Rows from block 5 of the encoder of a small segmentation model, named by matrix and row number. Rows with one number belong to one neuron. Each number is 500 + 40 x the weight over its row's rms, rounded and kept within 0 to 999. All counts start at 0. Numbers have three digits each.
After each neuron's rows are labels from the 100 images, of 14848, where the neuron reaches its highest value: "colour at peak" is the nearest of a few named colours to the mean colour under the peak. Only what is clearly more common there than usual is listed. The data: Sentinel-2 satellite tiles (TerraMesh). In brackets: how many of the 100.
# fc1: MLP up (encoder.blocks.5.mlp.fc1.weight, 1152x384), inputs 0-191
# fc2: MLP down (encoder.blocks.5.mlp.fc2.weight, 384x1152, transposed), outputs 0-191

fc1.699:480516419497470468457529413537456497508522502557409562618514466559497507534468532511530441505505497497441482521531495470509551460526461506470497506475436484508506456498520523480518545539534464506505356458466458550516512545430504500585495491513508530495492482526490461503540495505498527511507440520492525539487516441501494519522580479550559445550489531529537494492503462496461527512496505482571531477538497428548531539564500569481541450524480479515472426518541535542552517523482538567472552483495502474518417496439533512527489485481484523452528466511571463454593449423446463530
fc2.699:484448485521513503508499514455540500496493526477443541452515543492447602521448559509472461488468524479459440419520471525472505482441513573549461500532535492453437555482472558563489505494448521507439537478494489496517444474501525635522503465554481524515461468546534508426557526500469507444463574495479503445564483496604498527486515528457469513426490444451481528480587482501521506525492554500573451475510506459495478502568551516512479473499469481535416494451433425513441568532441453548517481479520534458446473442460551519538412431462569501516386507547439535549480501471510531508
colour at peak: grey (60); pink (25)

fc1.420:523385555499564426496477571469531559509502433430487502533451541524434521542432482457552471549441503473539517447412465566506474510468523426509490578536453535493459535528415513485436503499498450506560483493466486527468500466501539570511542456442550543469528532439551496516448502509524498542440476437515467417466501531508536555506491506471475473517463515541546520460492503498494486493517498482459482486528478490535460546496431466548522483496531491511434471490490491393483516576630521558467550517511458516517519515483517508476521528480484517557504565515536528494531566463524516508
fc2.420:456469515500497523520597558502577499509513506516546548480508539509463499415523558452468540535553476506485458485502462456458527507557444484509545568514510457468501518462475500529492530512505567499409591474388503533553519576465503538429445475420474484498458496513500506467482463547448480435495469540467470542442485475461533532434539465546547438548476520442466470443449478521531540517510500530515500478490452479519419429513519575607503529551608543432533422540530513524505508466563463500444466506528450519471492449446505468544481487546442587491490511560514466585478482417545491504
colour at peak: black (62)

fc1.688:533547481503526538521465443463508571511522545476480483429610523478451454500480528537515496466518482479525470444491499426532473504547461503490574604503529505545497492549514503497472556488546442461394458467517544483491494481507535537576492499468509527484520480519517492517452540465487528491467532514482457495457582502464464460559497476520434458490475572517503548551471506569502515497483463488492502411500435533506549507533498588441528476534422468506565540484484517467537517454473518529494556519484449484545452476503559530527517473488526491481496520475513504469485550472543525501
fc2.688:507430477479550539497466445432454467404473495426545562508491510553459523486443508474497537574468417475479536482488490520496487563459497540468487549524449537474443461541477461479539540560507590487460499482475450441505512491570416521482473533501429518458543502496543484450494535427558473539516490556506536481536509473531494524474450499548493539473543520525500537507513437494559497478491460514492467431542544443519556474559475479442496444441509487488551504509446512514553463501490526484475530495526529485510484500506488568508538472479575504470490493451556528512471444548499500452
colour at peak: brown (71)

fc1.732:451467452500567541542418526516456467494518438530511468519614540490486460484441522523523539499436502509560539507506507478498478538476522468459418518491536500479553420433510491477405477505510497474394513603491499494483481497566499516563516517483507520446561525547473548496432586534490601514456553544434543574451493510513519486457496518507560505499501488500545486472490555528497432510501551484549548488564522570448586535467556491468455491458442504510518508460507541451546484515559393557479473491515478510474485484461460489593487556466488519573464443445497550455556519483510451486
fc2.732:495537527481480476512549417447565450463443536498519493562497451459470452531507466522501515488472542544445494490483464476597476483537566490520478463514510464492415551475515553535449466481531468524521411483478475476470572552520535409438538531554472453483470439529495524512530521547573528499529543521478419505524482455502507540496495448526449527512439413525509577553564512521515476443534529492478482605473483437502461411529505534456537469490517527524511473523480488532478489481508510488458541555528583493505508524566515483435571470494495518450470493603514527536548477522547502643
colour at peak: brown (74)

fc1.138:451472450508454519528520499507471566513527465514509495497504561526511496472532484518454489556562465547437487429511493525543495517484448492421525510592452524438467459535460502504474524575547447526552520493491501606533532453463530517480440519472497450558465416491498547455528608521559502559529468504412472611473460539525502509478501517561512474451530512399445520504502448461493478497472513537515463479467497542464540487479510531570446450541524534464527488513501593483506503515486549531516554569485541521450528438494532536523482435524448482536553516484412567459548489495512500434
fc2.138:488579523569504415501463486433522416477546463502492495447519504447476520543500543503482493509507504488560512533534425576479487457583583524541494521605461481489564499539528458492501482559437485530488494574548562548502461545493454544457543494469502571487464537504432500462487437491480546467485522473477482487466500461560541408497548524452403506543458531495529494489458469526483488511513458500512590465474507478508479490498503413474549474549471532475478544491489485452482523464430509464548454468564503411491476514538433479472538456492463561561506483540425433553489489510530473574
colour at peak: brown (78)

fc1.411:534469536490483515408425443539529602566559512448447519487478503466448546518453533533491501518539478512498567450470605508509419467529502540493486511447558511438553469459504513481511529508504506451446459485501602558536436461553519575444461549492525492481495443509572537501433496485596499524513530464406478549545535455525512413460556493445497519516454542474544464471488479537522534514485515528469530509497545540535534476458521465475540559553483487499440524469492555558506509518403548460516559520531523501556484535526559468488569520483509533471450529491565495474440481536515450465
fc2.411:560502453451479503610499514542496567469484510500463468513550495469535518436486509449468502470608492516495534498432522502480498512527440426477546563570500531469440534446510516482446498452592438598508527492489466448527462458503475440504523591569585507482565565520565485452475498463437493533392485462500521573487509510440494591465439484450583361442492510512541512524550506482525428448426468519507549549535440453423469506514471535445520437482530538441497571499495522528503481540581411497501551430539532535517575457524540533542524531501469467497567527591512483496474449522557498532
colour at peak: green (26)

fc1.550:497451486468566478395496526388457509481548515446540469514494537594491540500489518552494551471533433498533474509530535508510496466503510550406513440487560611535526504489581448494552499482582548511475431557559494527473530484470460481491461506509491495474515481463559476460500501516561476422511450503418526572496511469496457505481514495552525489469503478474492492465520558488452514465447512522532500508468441576545514409469540474525537467507536619534501527576500432514499490502457495526542543556509495498501530514543463569479520531504525521493557507454520540480509521569448514540
fc2.550:452537501474465495475484484457601451558534473588485532464526439504427566487521484398493485529555550513514495526487526530557518473534431418550532479492478540537540509494518538506487494444568510555532510514465533483555543435456440537498490507468499492505482513483506543524554518511499474470563488542522441496488565542474518563476496482507487524500467474517438519531458482530500442449534491486491537535526550529450458526438460480489514532468547522516494503563519553437518537536472545480456456482509467533419451519525491465518473484497556517428487427505512494474452489522542555550
colour at peak: brown (80)

fc1.10:463522507557516531504440563472470465537534507475536486540589503498442484466534529543493511484484509541516533444483516380482444514469526458489523561414490500420598561565541479467476499491489586538506424481443535472505517500433508540477537396509486553463516508459519528472478524497514499579502541480473515501556519541475450484515493465507497525500501566516482527508499448517431562474500444467453532547459555492528520529568580568491502485481525516501485415528491463491528415536520571502539488546516522451445437449479468474451480524455597527472458406478567469522537555464485526496
fc2.10:507482445499510484564553430508505581489431482531470536561453486483529511466484480504488435514446528480498477462524484493549523458529470420478438473481486487480492510541538550496527513546455542479517514522452485473499483551475536459535482428511507557506509460453478501432544497505515537454509452484543496512501496513528369581571503386448543520491519491487504533555517598516512527563490480521567501456643419532519524486536549492544482450494516480468496592568498574460473560491490422519504512519466528570474518447556522504490547530426414587487562591475511612496513461467430557512
colour at peak: black (54)

fc1.642:418522570429534397536486486528464486427543549414509540515511423460524501543524493489466479475490483529467488463461528481520525445548538463518410521564475492436557493534471463477476552530389525513477495521519535432578495521557514483429458568505465541458420494542493492497523495488382373462545496514479450504502478640509475494484526541430542475496483460474470548481472474471470503476514497487482483485501459523462485488512518566461499502439434497463488446498524508527524464487479532503531515497546503481503534520497514542525546558534510491568542490478554513562522512452451533463
fc2.642:531484526534566514444536534410501538497470526503500535541437514445531495547498513539510494497418483494504487454442448518530429529519502492438504565463514513481501491458447476545528528480486545457528476508526601543487468419439499545541560425475432528544483509478465537494548530448567494514516524550521518515385442482512574490445595486488457485510439481462469477480517462528488444529521499543503504546536518539508481446472474470448450522530568450504494491483482511476517474531589544538476476456522455471426570494483516482583433495473424490512503487555488473496484535507516540548
colour at peak: pink (26)

fc1.648:525506463486513444539515516552569472569490375490474522458537479478508474437491481464564478454473451550447487493466469477497493507455446415460489525460435550485528534541452457547475476481448499510508450541454506526509546578550486623599497452505512502522494419485417475491547524482528503479566494523465542553503453512531571539441497522520433401535494474466534507532487493506532536491499412484519579455439459522513514515539484506507552535549496539464480484540549398475467510496440477492424442503467485489450499463498562559483488489499483458495482588497520508527537514543454430527
fc2.648:463510476569546458519529534542565515507426602467513489465532535543518556485599561484468471530503515474428494547511488489468505444517519443538508500485578475489490541447527481532512441460530463431439455575527452525522534499458417502412411494522449490506498565483503516474505464563441492477443499470515498497469443480537482529481478466446569497509536509414523429494511488509496459510456490462456512506526499474418452600454465473504542548467525470483489549500495533419575539531551501524555502516523490544493462533501606444469565494490536523463543450452447492502535470411520548541
colour at peak: brown (65)

fc1.285:429465516462513538508482489494480525495506539501479495501523485477411490570596429517504518475495534475521463537468482596477574467505544453470510494482524525504415439460525548534539452453464545524524439470487506555474503440546502544486522469398510474520545557566415485480491502480460472416478445447447552547516506497524519527482491501621511466521529495504444528571553467473485512473537538419532457437455429521491498425561521524460502483502521471436538475548471506511530422432505509488503557549513514528448405538521522472522486562504517490425504509543495524592531493509531530532
fc2.285:424468449500527476534472508529425495460449422452570531558477461561554489477557550549510542529508467568539455485484448486485448520526481481468469534488499480436414508516546487568497494524553520560458419538577532507533515472517446515441459445506500513488477518525538498518530479509505479513574567500486459432393500449557487497487484500533410480493504476496543517475544521525581493538519458511515453483508520511498456602532532506553459530536513541462570526466527523466455509452477469474525531563447500559505544506517497466508492423498480552506523529543527483510463534515421510465
colour at peak: black (62)

fc1.608:524507509517497475459468622527499481518539491515458454482484558528528523473541544522545524542553506529476557495489467510578439569483581512481526529492491503557514495468455473491443518503519479467435496467499476526428556579472527526490503455538504516510478474575529474528555538474502549497517442488528522516527496494522483552465438510447530508455411507506490503486453526473542509450430413537502500504546548473508386502502517400510512452428510501498491447559519495531489530471543538489484480498502525470548516454488518458473544418510525480568454549440595560513499451593424493441
fc2.608:496527474600500476552510464521524563506483501609531536447524491433431397518483492579525502432535498452500488514472457443485458529455506546519514549438516531560450461505467480502537542486498531628510492542500500469529507532477434474550496443480482552539452520538534517452484488486542560431532460446491532465572440549504461512502477543523509498491571480490500530518447506531494538509534459513499551454480514538464527509458466543567531539499470446494553510429485516482491454510529490526569450524458496481535502571545496478462466492509461482488493559491506554531485496537546525518
colour at peak: pink (50)

fc1.566:501519442522505607505557504565441505497510501511465453525576481573577586505483517510472474489518496518499581466467445520465517486501535506488393483510508475466511447488499557475563522388552502466531541479547465498510499495434460467493487458527528510544510502453519513490444459601508494477480512572495552520485469470494479457520506456516460461457519520527500538482523569517523540540459463466574491477532520492466479504436588458480541544518513546421486466514516492526521533510575516483482443529490547530511498526506515501471487459411539485441514454480513467555428487471516510524
fc2.566:455496516507445506600587491487531448525466448483470529522461577464466484593520557472476463486512464525481490458473466493507436508548456500579529421489531530498541475498474429526428506457477470517565525558440493464516517541447532509528497570492422485477456537482527495479529380460500484523480528488470473519518510473517457548494523506507464468498544379502492378505541497538442473483481499440473480510541481587480545469521461504532578521558500454519450545423498497455430549516501474477587516533547525491440476529473518513485460487530544448456545529518440527538526513552526557387
colour at peak: green (29)

fc1.709:439426543529505510492389515475526426501435457462474500493564549563516496521476494482469429469527552521435522452484428598482577474427424523462462531454474507513526451512478592502505517534525512572531498527482562511499515417527511495496579497496487502492583509563511494437511551487520530464519467511575508491429519449479473514412487480490527484500463498502503483450531470506496522568518478449506474527498429471469506501593479535476519492511508533553468453469512516515540561575479498520577485545497482550444490497590443527496410481490540511514509439479546524472549527462508451498
fc2.709:517506526457573569549551511521495445476491551546443516487408552521495559542485511532513544500447510500527488563526505567526457518570481469477539489464597473560519476465550574517528498541524463417579559564454504516505462549434489533485464464488533515572467549503511463492423478488384454476516550485477435455514558491555497520502513539525463512501526496532539559432458512492505429395521456482579516471497460471537433538529463491439485482396437510500473474540543480486531464470527474451501492525509519518518511466504525504588635485560508535449498476491421488555451478493470539569
colour at peak: white (61); pink (25)

fc1.369:516543543582515485544470471537471486465461480536411470501436585525495519461518529457489521529503408506490575530452555512486451498459557526481435564505532494537472487557480471546498473471490545448504516486530476464491545517541498579448531516510606528493539522491489489573481479474472542514451462472522501520540481501524561440578510466578548504517493525494467453543486468543520554525541463477547496516539546484492532512415463543473433468477465502495427492525434507484481536421579440507426471488430515514515433458509487548470538493477522539422470493499454456499432536493574589460
fc2.369:472426457452534560470454442510458496522568521440494523489543548552448509470514542509516493481473487526522537493519432500486463502466570435485625427429499509547470536453490478592433514496499449457537509516496562463464532497560476522440551455478555505450488526494444483511477519505529539444509451525468597554529565541563481451563479440501459560529494491502428429550418526480436555509545484452517484527497538497479537504475523563549414502541519441521536509560466534480531400469514457534511557453474438474477546527500471501478465493484513466518490501529508518540545508562573467435
colour at peak: orange (41)

fc1.201:449433482493473578530499499454488526526469510571469517463478482451482561446563549522483523522503516442519497491506486500509540564457440500455506578564400481439497506496471498491471492552491534500523539408514455604448484400508460528521393510427509459522459563515498523504502602456457469568510480473507458545444591485485453518475550558498519471440471461457526494426527465518563490488511554515527510477460503487484561521531515483499573488502475514466447494546448506516441554485520503425517560504497504485445517446490478488510521478503513476462504508512498381499524417475477568502
fc2.201:507520476472558505530491517539583526539526519506455527540483510461478542559546447526421493582498461446501456435458563527484476449546519448531527486497506456532465415517511560426469560512515505508552530509479566504558493521528484507401488473560528600491537537531447479495531436526473496503498503465500549429501500528462564562547542482489537511537500520548537482510441528471472440547485472477538488595428415485504425453532554507498531523551565561489458522465567504490447479542471407500497506521472520499481522449453503533514570503503588517429476445500471546445507462548474439561
colour at peak: white (39); pink (37)

fc1.174:447533518490548439423463453464546576484555534523535504597476602501422553611419519454441508481490544454473495458493464533466512522480500493533513461496494549517555465535447553524528436529455523555477531498561582551613472486601466525458523398500461555449482499512576529504497443546553521536432529462460519470494577424585468490507518607473483479536468504513503517443531529490467505471486570479515492495466435567476463492502485522508477510536492442551498488457510542538542487527619438491471566500586521448467527523484457475518500533417443538470491550549529464446453503525517512521
fc2.174:508496460465526460559505558487453519538511503483452538512468485534537521476498482492476539423455544557516531381464526556446497395477505554475477488404524545521482488514508563577442510499531498590534485532464508509425473472495485455557522412474515509451412430493537497464441497494433522555467479544536534405527509452464425476518554527554476487504537529426483515489549507504512484466521485432518517491447534503497539475493468506447484517490533493553496562512503538532498480464491562545537526484550488556534496551488473464528547458556542541464540562468509516517476498453482476513
colour at peak: cyan (26)

fc1.506:503494476496523450391461456557552507479519517545485521467448499472502554428539511508467498547538469454438473484474550509498519467582509458501528515479531473453534487560492497527555529482511453553512501503522528519508523480486464511466503485413489562540475492537588562369484454494450531503511456416475540511538479466550487493462578504489514476454479544485465547449530433498482441510506470509519495538558520526481531518507482528466518569459487443507558562529494489515530445474533538494495475536491484442464565481514453486505484509480534538483518509554623494544528412511516419530
fc2.506:537474503442524489516450517532415559511486479502483504508537505474516520555483509492499439500517490525525495533486516516548522544549474499478520512437508455432518471487524556477471452519425514512473431535481426469452447486446501436542495473476493514540472470508541501547449471520520480411484470530454586459505482483502522473481504493481527498500573508575525495447548578448471400414580500521576560481443526577449450518512562437579516451442479421528448537532446527461470496427456475487459534514466529555471526556553485495563509563516510479507546570483490467445478531427535517475
colour at peak: grey (62)

fc1.639:460543459467497520474486495525557489497499532518522438623500428439449520484527485467476481509532473544496489466456547510466467503445497457552482484480490512465541505470502506480498578539462475532530473565564455501490543479568503497542519431486475467501453499513456435466499513531483499502456581559458481513464513471467536519463478528463534575574531491447561508555504499508470555504484504526535445481472466552526462581523447425495519460541505504507531448550498532474386482534495473548515564516502532459424554491495461571564541545448449488523499494590494495463486530508494487549
fc2.639:444507559516433602487481552480452540533477471502477492483424574483573489482564496532488528517543465467483419449483476522513519465536514506541504507475468459477485439487521511520471503471583478458516498546537509480514467551513529511437517516508521458480542367532551473543421493519538496523510481487589440566450497510444483587509480458501491477461510432508501511458418569517539465540449515459532438547505545473446531510475520530504546545496486519559462487470471432496512531444491486413563472465464478493569449480487453485522385453419516533505491509547479404495512478548477498557
colour at peak: black (79)

fc1.339:473499560482471526409484480474528471526462506504571562529520526418489530476530523459452499549552476503422582486514550566479559543539479514504499540498509499441517385569481527519582490506435537540468493432456448496472452497501405439532530519534509496447459492441489430424514486472552563465486481549531462514507448506450444430440535483547497485530460461491554465512533517499532597508517500491432540519561496482608589507428538525460554513499555521465485459504519484490529503471504552500445521490502481512525424539478460478481531455492523609537440543498501459495436550489517578552
fc2.339:473537432513446519500474514510506476442497432517511461417489484478517483517509458481459491443442482434503520538582533496466442553524538478441515494564466551521512497520493511586489594420529456512485492484495492427476557476494550466533513485543548480555601537494511494562478511522479489436477556481486529479493473483473478498503511461445486522410430515533546534522581501600460476524524540483471449542520433515416487457442492505415450481553559501500490492542507458492477469473518487524530561537501400509527426532482508492453488481516478462530493521458515472541488479530492459449
colour at peak: pink (35)

fc1.617:522496530513504548421497479510393466474589468558522522524457485469560483388539515562525479541518467409489470529447484459476518418519562509494519490469538512476558485478474458508489518422501509485496462567447558522560541516563457534492517475488547483505501463455530515521480543485497492465482486571483524499564473447476488510501500506525447525448473529500491528530505475554474487587507485517531498463424528503472471551484451478518502508544492411423528509526549502473508529481556553509483506469512509480512444506525540451506421481467580455513491472489473508467459514433546430520
fc2.617:489455477520513533650508546524481559542499519529509419495577495497518534569531453479512456520498580469449506427531515490550505471488520436415559527544486535505491590517435568486415450543497457490499484459504476512477473546535512521587504582532432500491481511457474504488481574521532545516518573504459498560452474506562542530505583539465550526447506549484557487544523525532553465539497531481542436554511590521532485490564529553451481464458505529527500475502443480533509604528526514557530536485516500419499503515418471503489496524464497469519494483492481476463534527455471523503
colour at peak: black (78)

fc1.85:499501496500489553487527564479516419447427486523520508464552483539429529578440503477486558461479468495424442499531431529550503546512422468546488543471455497594423438431461445502565502521586454563460500538497468447503477522461501500471525487555565535587511548508551567484530490481526578471452548508519505416530551481501544473535459491442462492431523515535514582528492532502465524511481536419508524574497476559534422512584408476498484519439512564512563464511561518522485505463477457528453465483449445490506458471541450472498568483506511482535461504525546459509489473477525512546
fc2.85:490553495439477469534479469492484545541482572563565501419464527535526483476560506538507499533503491484519489464486483423572471466418477609525491482508549502519488521477526531470497522466510486439528586460470515543513493507498473496473510457476480412482565522524495541429529524445522443508495502526515523545467547436510506539482527519543499495517503508499505498469524599513459474475518503486419563496518552507492514449570444508493554527549592552481469483498562503464534482408471564469481428515402477507458579520561455562534451502521456499495562561524395491495525575518426491522
colour at peak: white (30)

fc1.340:461462527575481541453536532551539484498530428491497468496473545558429505554483473525449494523488478481479431415509533501461487559485462490529547476454517502564492562518477471452503524463483494547540483567504489593473499434457518511491476510479543527439532559504512491509487544480504498576501441481458473430441547482560438550445532465524537489441519494538439507403493478435443515540515513520534409507568505455472430462524518560523458495583468527549451494412394544518498477553496517515567479431501514465526457443516486453492503497492516538486445515509493503521491550474499370481
fc2.340:532487471556553555452512532488517461502418482504389432485488500494501451505503579450498465506472484452459541566550440546543445487517516549543586546440512489536506456524547461532540409504547457466474536475521495515495501485480526456508500437533431556454488592571539480505493566533594448494526491487509485537447498446526525502504510438524500544475503518497468505492456508560465432492459489515479496466504448519424524505553450574502534480465455528515471526439475502480455488578500493490526557519535551487495482519432567503494577477482457497421409482467448519591533567520501542512
colour at peak: white (96)

fc1.246:493493565440561513491503479518439491536448488427491434452541503507565450500528482453554558472508465453510499535447437486482435541453400504556433448534456539548530560510528544521561509496479573467456482535478509487514484594509524523542466495491554506484544510483429454484482495499517473495487551513473566563463542502551480508507482516538476525500543474471540488497541469491603547560563439496540512522506486524491516435549469552564501446516531487523519442442528493576600538562481475458498516483471460490512476497520516482584543461493511606515464502527558515500434478444441424414
fc2.246:455534492443530481447499473465474494404484472479559548516538476491447447512469493560476425522610451479476451485498531487475489506548503505515504610466506452481454489542509464494551501424529425504540549471470541593545492474555444478519450485561477513503463484477505504504542499513559525482455436455514558558497520503494566463515409533516580474485479513523463487540538510475529486537532525491482532526504527419477532468533424461457549517531499507506532490460559503526560519471532472524526498461498569465538418536466522528449536479440479499481564495512492497516458442533441526514
colour at peak: brown (65)

fc1.272:538482531455504506512439561477538483509557516461520485481589523513527475516462514482535482570553534545527517491507487442502515518522460538535477473503568518519480462449494494498476485509509505480570500598384536461405571518535454512467466430435431509496520478555496511533465510421467431520581519495482496431453576485447518456509562487519486496547469493524581491510518499467506552462504483445503478471457585453503535564527510502572528524547469455435467529617468496559508507510474524542553461466554440497510546544496476452484487541494507506420508506401538518512489519528564488466
fc2.272:498510501540427489484553482455491449477526421504491501449461423539508509519482537479489425500481527509510500475422477586531473512513505506520442553594508481539579480484457508488493547453468547560500454547482533498432516480546524516490476512587500462471470496424492499480431521546559509514565552499526474553477510609492451488469487473542521474471464420473487511518433486524593518455546520452524546518565397476430466548529516560415493478470556535469495463454511483528538487518519562548481548512467474528463531478501509542477530521552574495530438484537548568518456413425484556530
colour at peak: pink (40)

fc1.290:502470461430525443535482509457565509537464437563480469518601480539430506479428513480543509563520508496532525494457521545491447496512480483458500452455434479526423492480473479486468562469517599403379495531538474466505459583498453461482523473527521552470469423536528508499504492482565563493447545548573490536457507553496525479441491483448464445505475562530505478454491455491502494496485524449501531531536424504529503588485508481468491560508517549521508561558577430498508448403509524565477454445595415512509536541478470571511448552537522570434457534482560486446482470450491524460
fc2.290:503581521555512517500540493563488500613524485513508550514453458465530485531513554484453573501501459496478524572449486500421500493500453481581522483481538472512492490552487476474467447514475503561481510470549589482480499525563541460513510498506516469571540575398411473581532530527506485493431507488529462477461457496506482448491563503535498561391553503497508447434517464487501497505511452541506486534463546482579456427404436455557520513480537449516493572500505523542501524527503524468467492472437523473452507473474541507467521523511546476540473501552501480479510506488432482466
colour at peak: brown (69)

fc1.607:485462533458520509487482473492496527581531477504514555491509510593461565459456505553553445602509575498462515469488425541446485448486492547496492487491563508389502451472513492453483507485484503497529452443469521522496538408553497508436518531579481454566482497538414526527498492488465505501545495454489523474507568494476549529475485530522495522492409526516524488467457534484525476551510476498472546366490461519625580434518561484471404468561515503478499516521555445513513475518499506427487487529477499414493417492452540477485459505475577464600483437539531523520566500485617459502
fc2.607:464551524530451419586438485496525501553497503432472557581590460431533501477497449451436479415543532486516515456504464505513542514483498493498580542498534456510455531430465518458512571488510472547467577491532524560519483432492464465418564546509483426426497553494460502486501521551525474468468475516507542545596577525545518523466493487456506518420428521541515517504478490480610437485468469478376482524547457477484550484503464519460522515494549511535489513512414513477446567517510466477517517507499543525494508477562511479513503498476493450493531507529524499506494494500470485525
colour at peak: green (29)

fc1.210:475514523455464449539532510597430463482513592486410485434524470490518512550485549444488522404547525527538494512477447511509595500520502509493543491501413516584516550482471455497518527522504587472433515481569464537498496470456543489490479533529451546486498507597505460515483490556451494551491530461492511426463526463427528517494508430564496482506544540505499562564518535485525502466553552476498559502436570492470438568510475493500542491578522590495510550448457545567478414522503538467501491467451468483490493500461473540468486473485441442417462488459478496510508480496541484508
fc2.210:420605479513541479482483521462532516462536501507477512530465492501491540535462479487505405432505475462412564471467543502507530577559445475541485475545451543564546474628468500493519576424476467435501520525499585522485573525441567482540512520467529430432576477525517553488495527497551515458502539454582533508537549448579496511535482471489445480471457475459545482486538505426561502501463558450511538546544608468464525505459492475487533559589423437526411469558523566527524594486422539491515558529470513467525503491504552467527464499514461454514488523468421480448444501499497516451
colour at peak: pink (48)

fc1.180:466456430524480440531471442482558501533518426467491518501487465469550488504452494505577494465542584535440504454527407501486547465483530593459508563489476484483451501541558496522482532587516483404546544522493451512404533500483480501498543540474518509526496450556518487571463514453507516492490493500498534583491448545580451479495503488517533544426461464486492492525534542494480496529498509483520486482515537443444434539569582515520572526417492533575502417515462558493510562437565488489429491518491484460522455481525486484469495485548523434530442492506535542484483452552501431499
fc2.180:530445519500522501449523537509450482486504481538554505507450579442418433475517514480402536534440492498520483474450527557511499464470418474529551504475549509494507521591498498375507520437555487489539451466543547504473467506529554506538457584503526568546541510405497491472473519414452478476484454451499432429450542505509502475462506511459458463508546502407532536454449422564494539519533501458447486495529493553514449467538456536552474480505531474457457547538514467528509518544523529517559517492552558530518537564498459480530439471415436500456472530438512453537498452490553562505
colour at peak: orange (25)

fc1.344:554392464459456485470472574532500563534413496426457542477526480464540412548474483557482445529546556493545512487503444563484484440488559523523481561572553491442499555512485465589479523502524502444496470511466428509441508443441502484466556507471485501550524501509542467525516514489508457526514539473463449559505477437524543484527463534473512475458462454464524527516606455519532476463522472417497536465523535495459463484440493617527541526522532522504505514540427491501505513490493516503512517562529533523576503521545528562457590476530487483467442470442528487473523535462430459516
fc2.344:479560555501501475491514472516542441449507503545538481569490558500489417437538526515523523496429422417499510503553584472477502563514502476484615534489482487552548536488462489467457595533507498482492516471532505457489544510475522559506486635483490566506441491517423531519482493492466542531476458483422489538556461430544537443476554496506453494487481523460433481514496453528500500525481567418472428488470462479465562526428551491521469504498517487430461547533483539577448510501567530458478447488527492439498453483499475502529445520461549456499486541571480393527533493489526458542
colour at peak: white (36)

fc1.22:517483489592469491532510506443455494460508547471461480484431490470459595531462453570563578506553509455467506546473550523523479470529524411559517463489458559566532510476510444546516499532539497516499502466463519527507536566498534470470483492509448496440535504479498626503432443518520526481507511489501522496570558499522521517483483423476524581517457508446481487460556467485439534572461481509492555583535472523578504443534508545523493447512477575464513554519452553600468481411499512516531562477485498484461527520501488481491558478532473406517436525504488492500509557452459430537
fc2.22:519498486504529417479534459479439465458503569529521474449534467546544467493504433520512539448432507497555508459469497516454493493442545513503519471468511540463521510541537509473418495535509515559488572512423496457434478458493522504516464510476523494612504580478519526468519537478503567535484471512502574496489540499492478483498521460456565543512571453500450480556448497508448555411452529446460509442497536501536516472518461482451464473497522445514545535475521441519511472475500468529554442483480516494513447472462484518524516518455483496550455468524471532535439521550492557438
colour at peak: black (48)

fc1.548:567466502534541501477486414524504540534398457512550485507504503539446537518499506555497490456510507545474508442499563452401455504476582511470498485483436536543518459453512488429501539515492552551510526511523475499436490489507612542561513521527542615520488497560517469483525511544476479545482544557481516444503532480493475542534461545463549502513447561470453564535494494486459503496425518520540530465478480472541423489537428510509496518503580504527496530550466564464509414538524524549480474542503542484513474455450496478504479551521467500500506531541469469413503462421419467484
fc2.548:527516495443514508536565446443560448494449566459456549562508467474504517539435506502552529428500494535522417615531530521481472501509423559506502578518480468485557474471470536471468550581490503373538491423497558480548496497563434456406524582572469508537493456451489489466580528491520495557483460534523468472483514576536494573460464465528523433514484439450541509509410500550546489481504492516487550539492511529551463501511575470491491483535465463497540529447499511487501532499511518486479469518482516457526501508487497412556470533494461468527593518470440535428500541516483479496
colour at peak: black (41)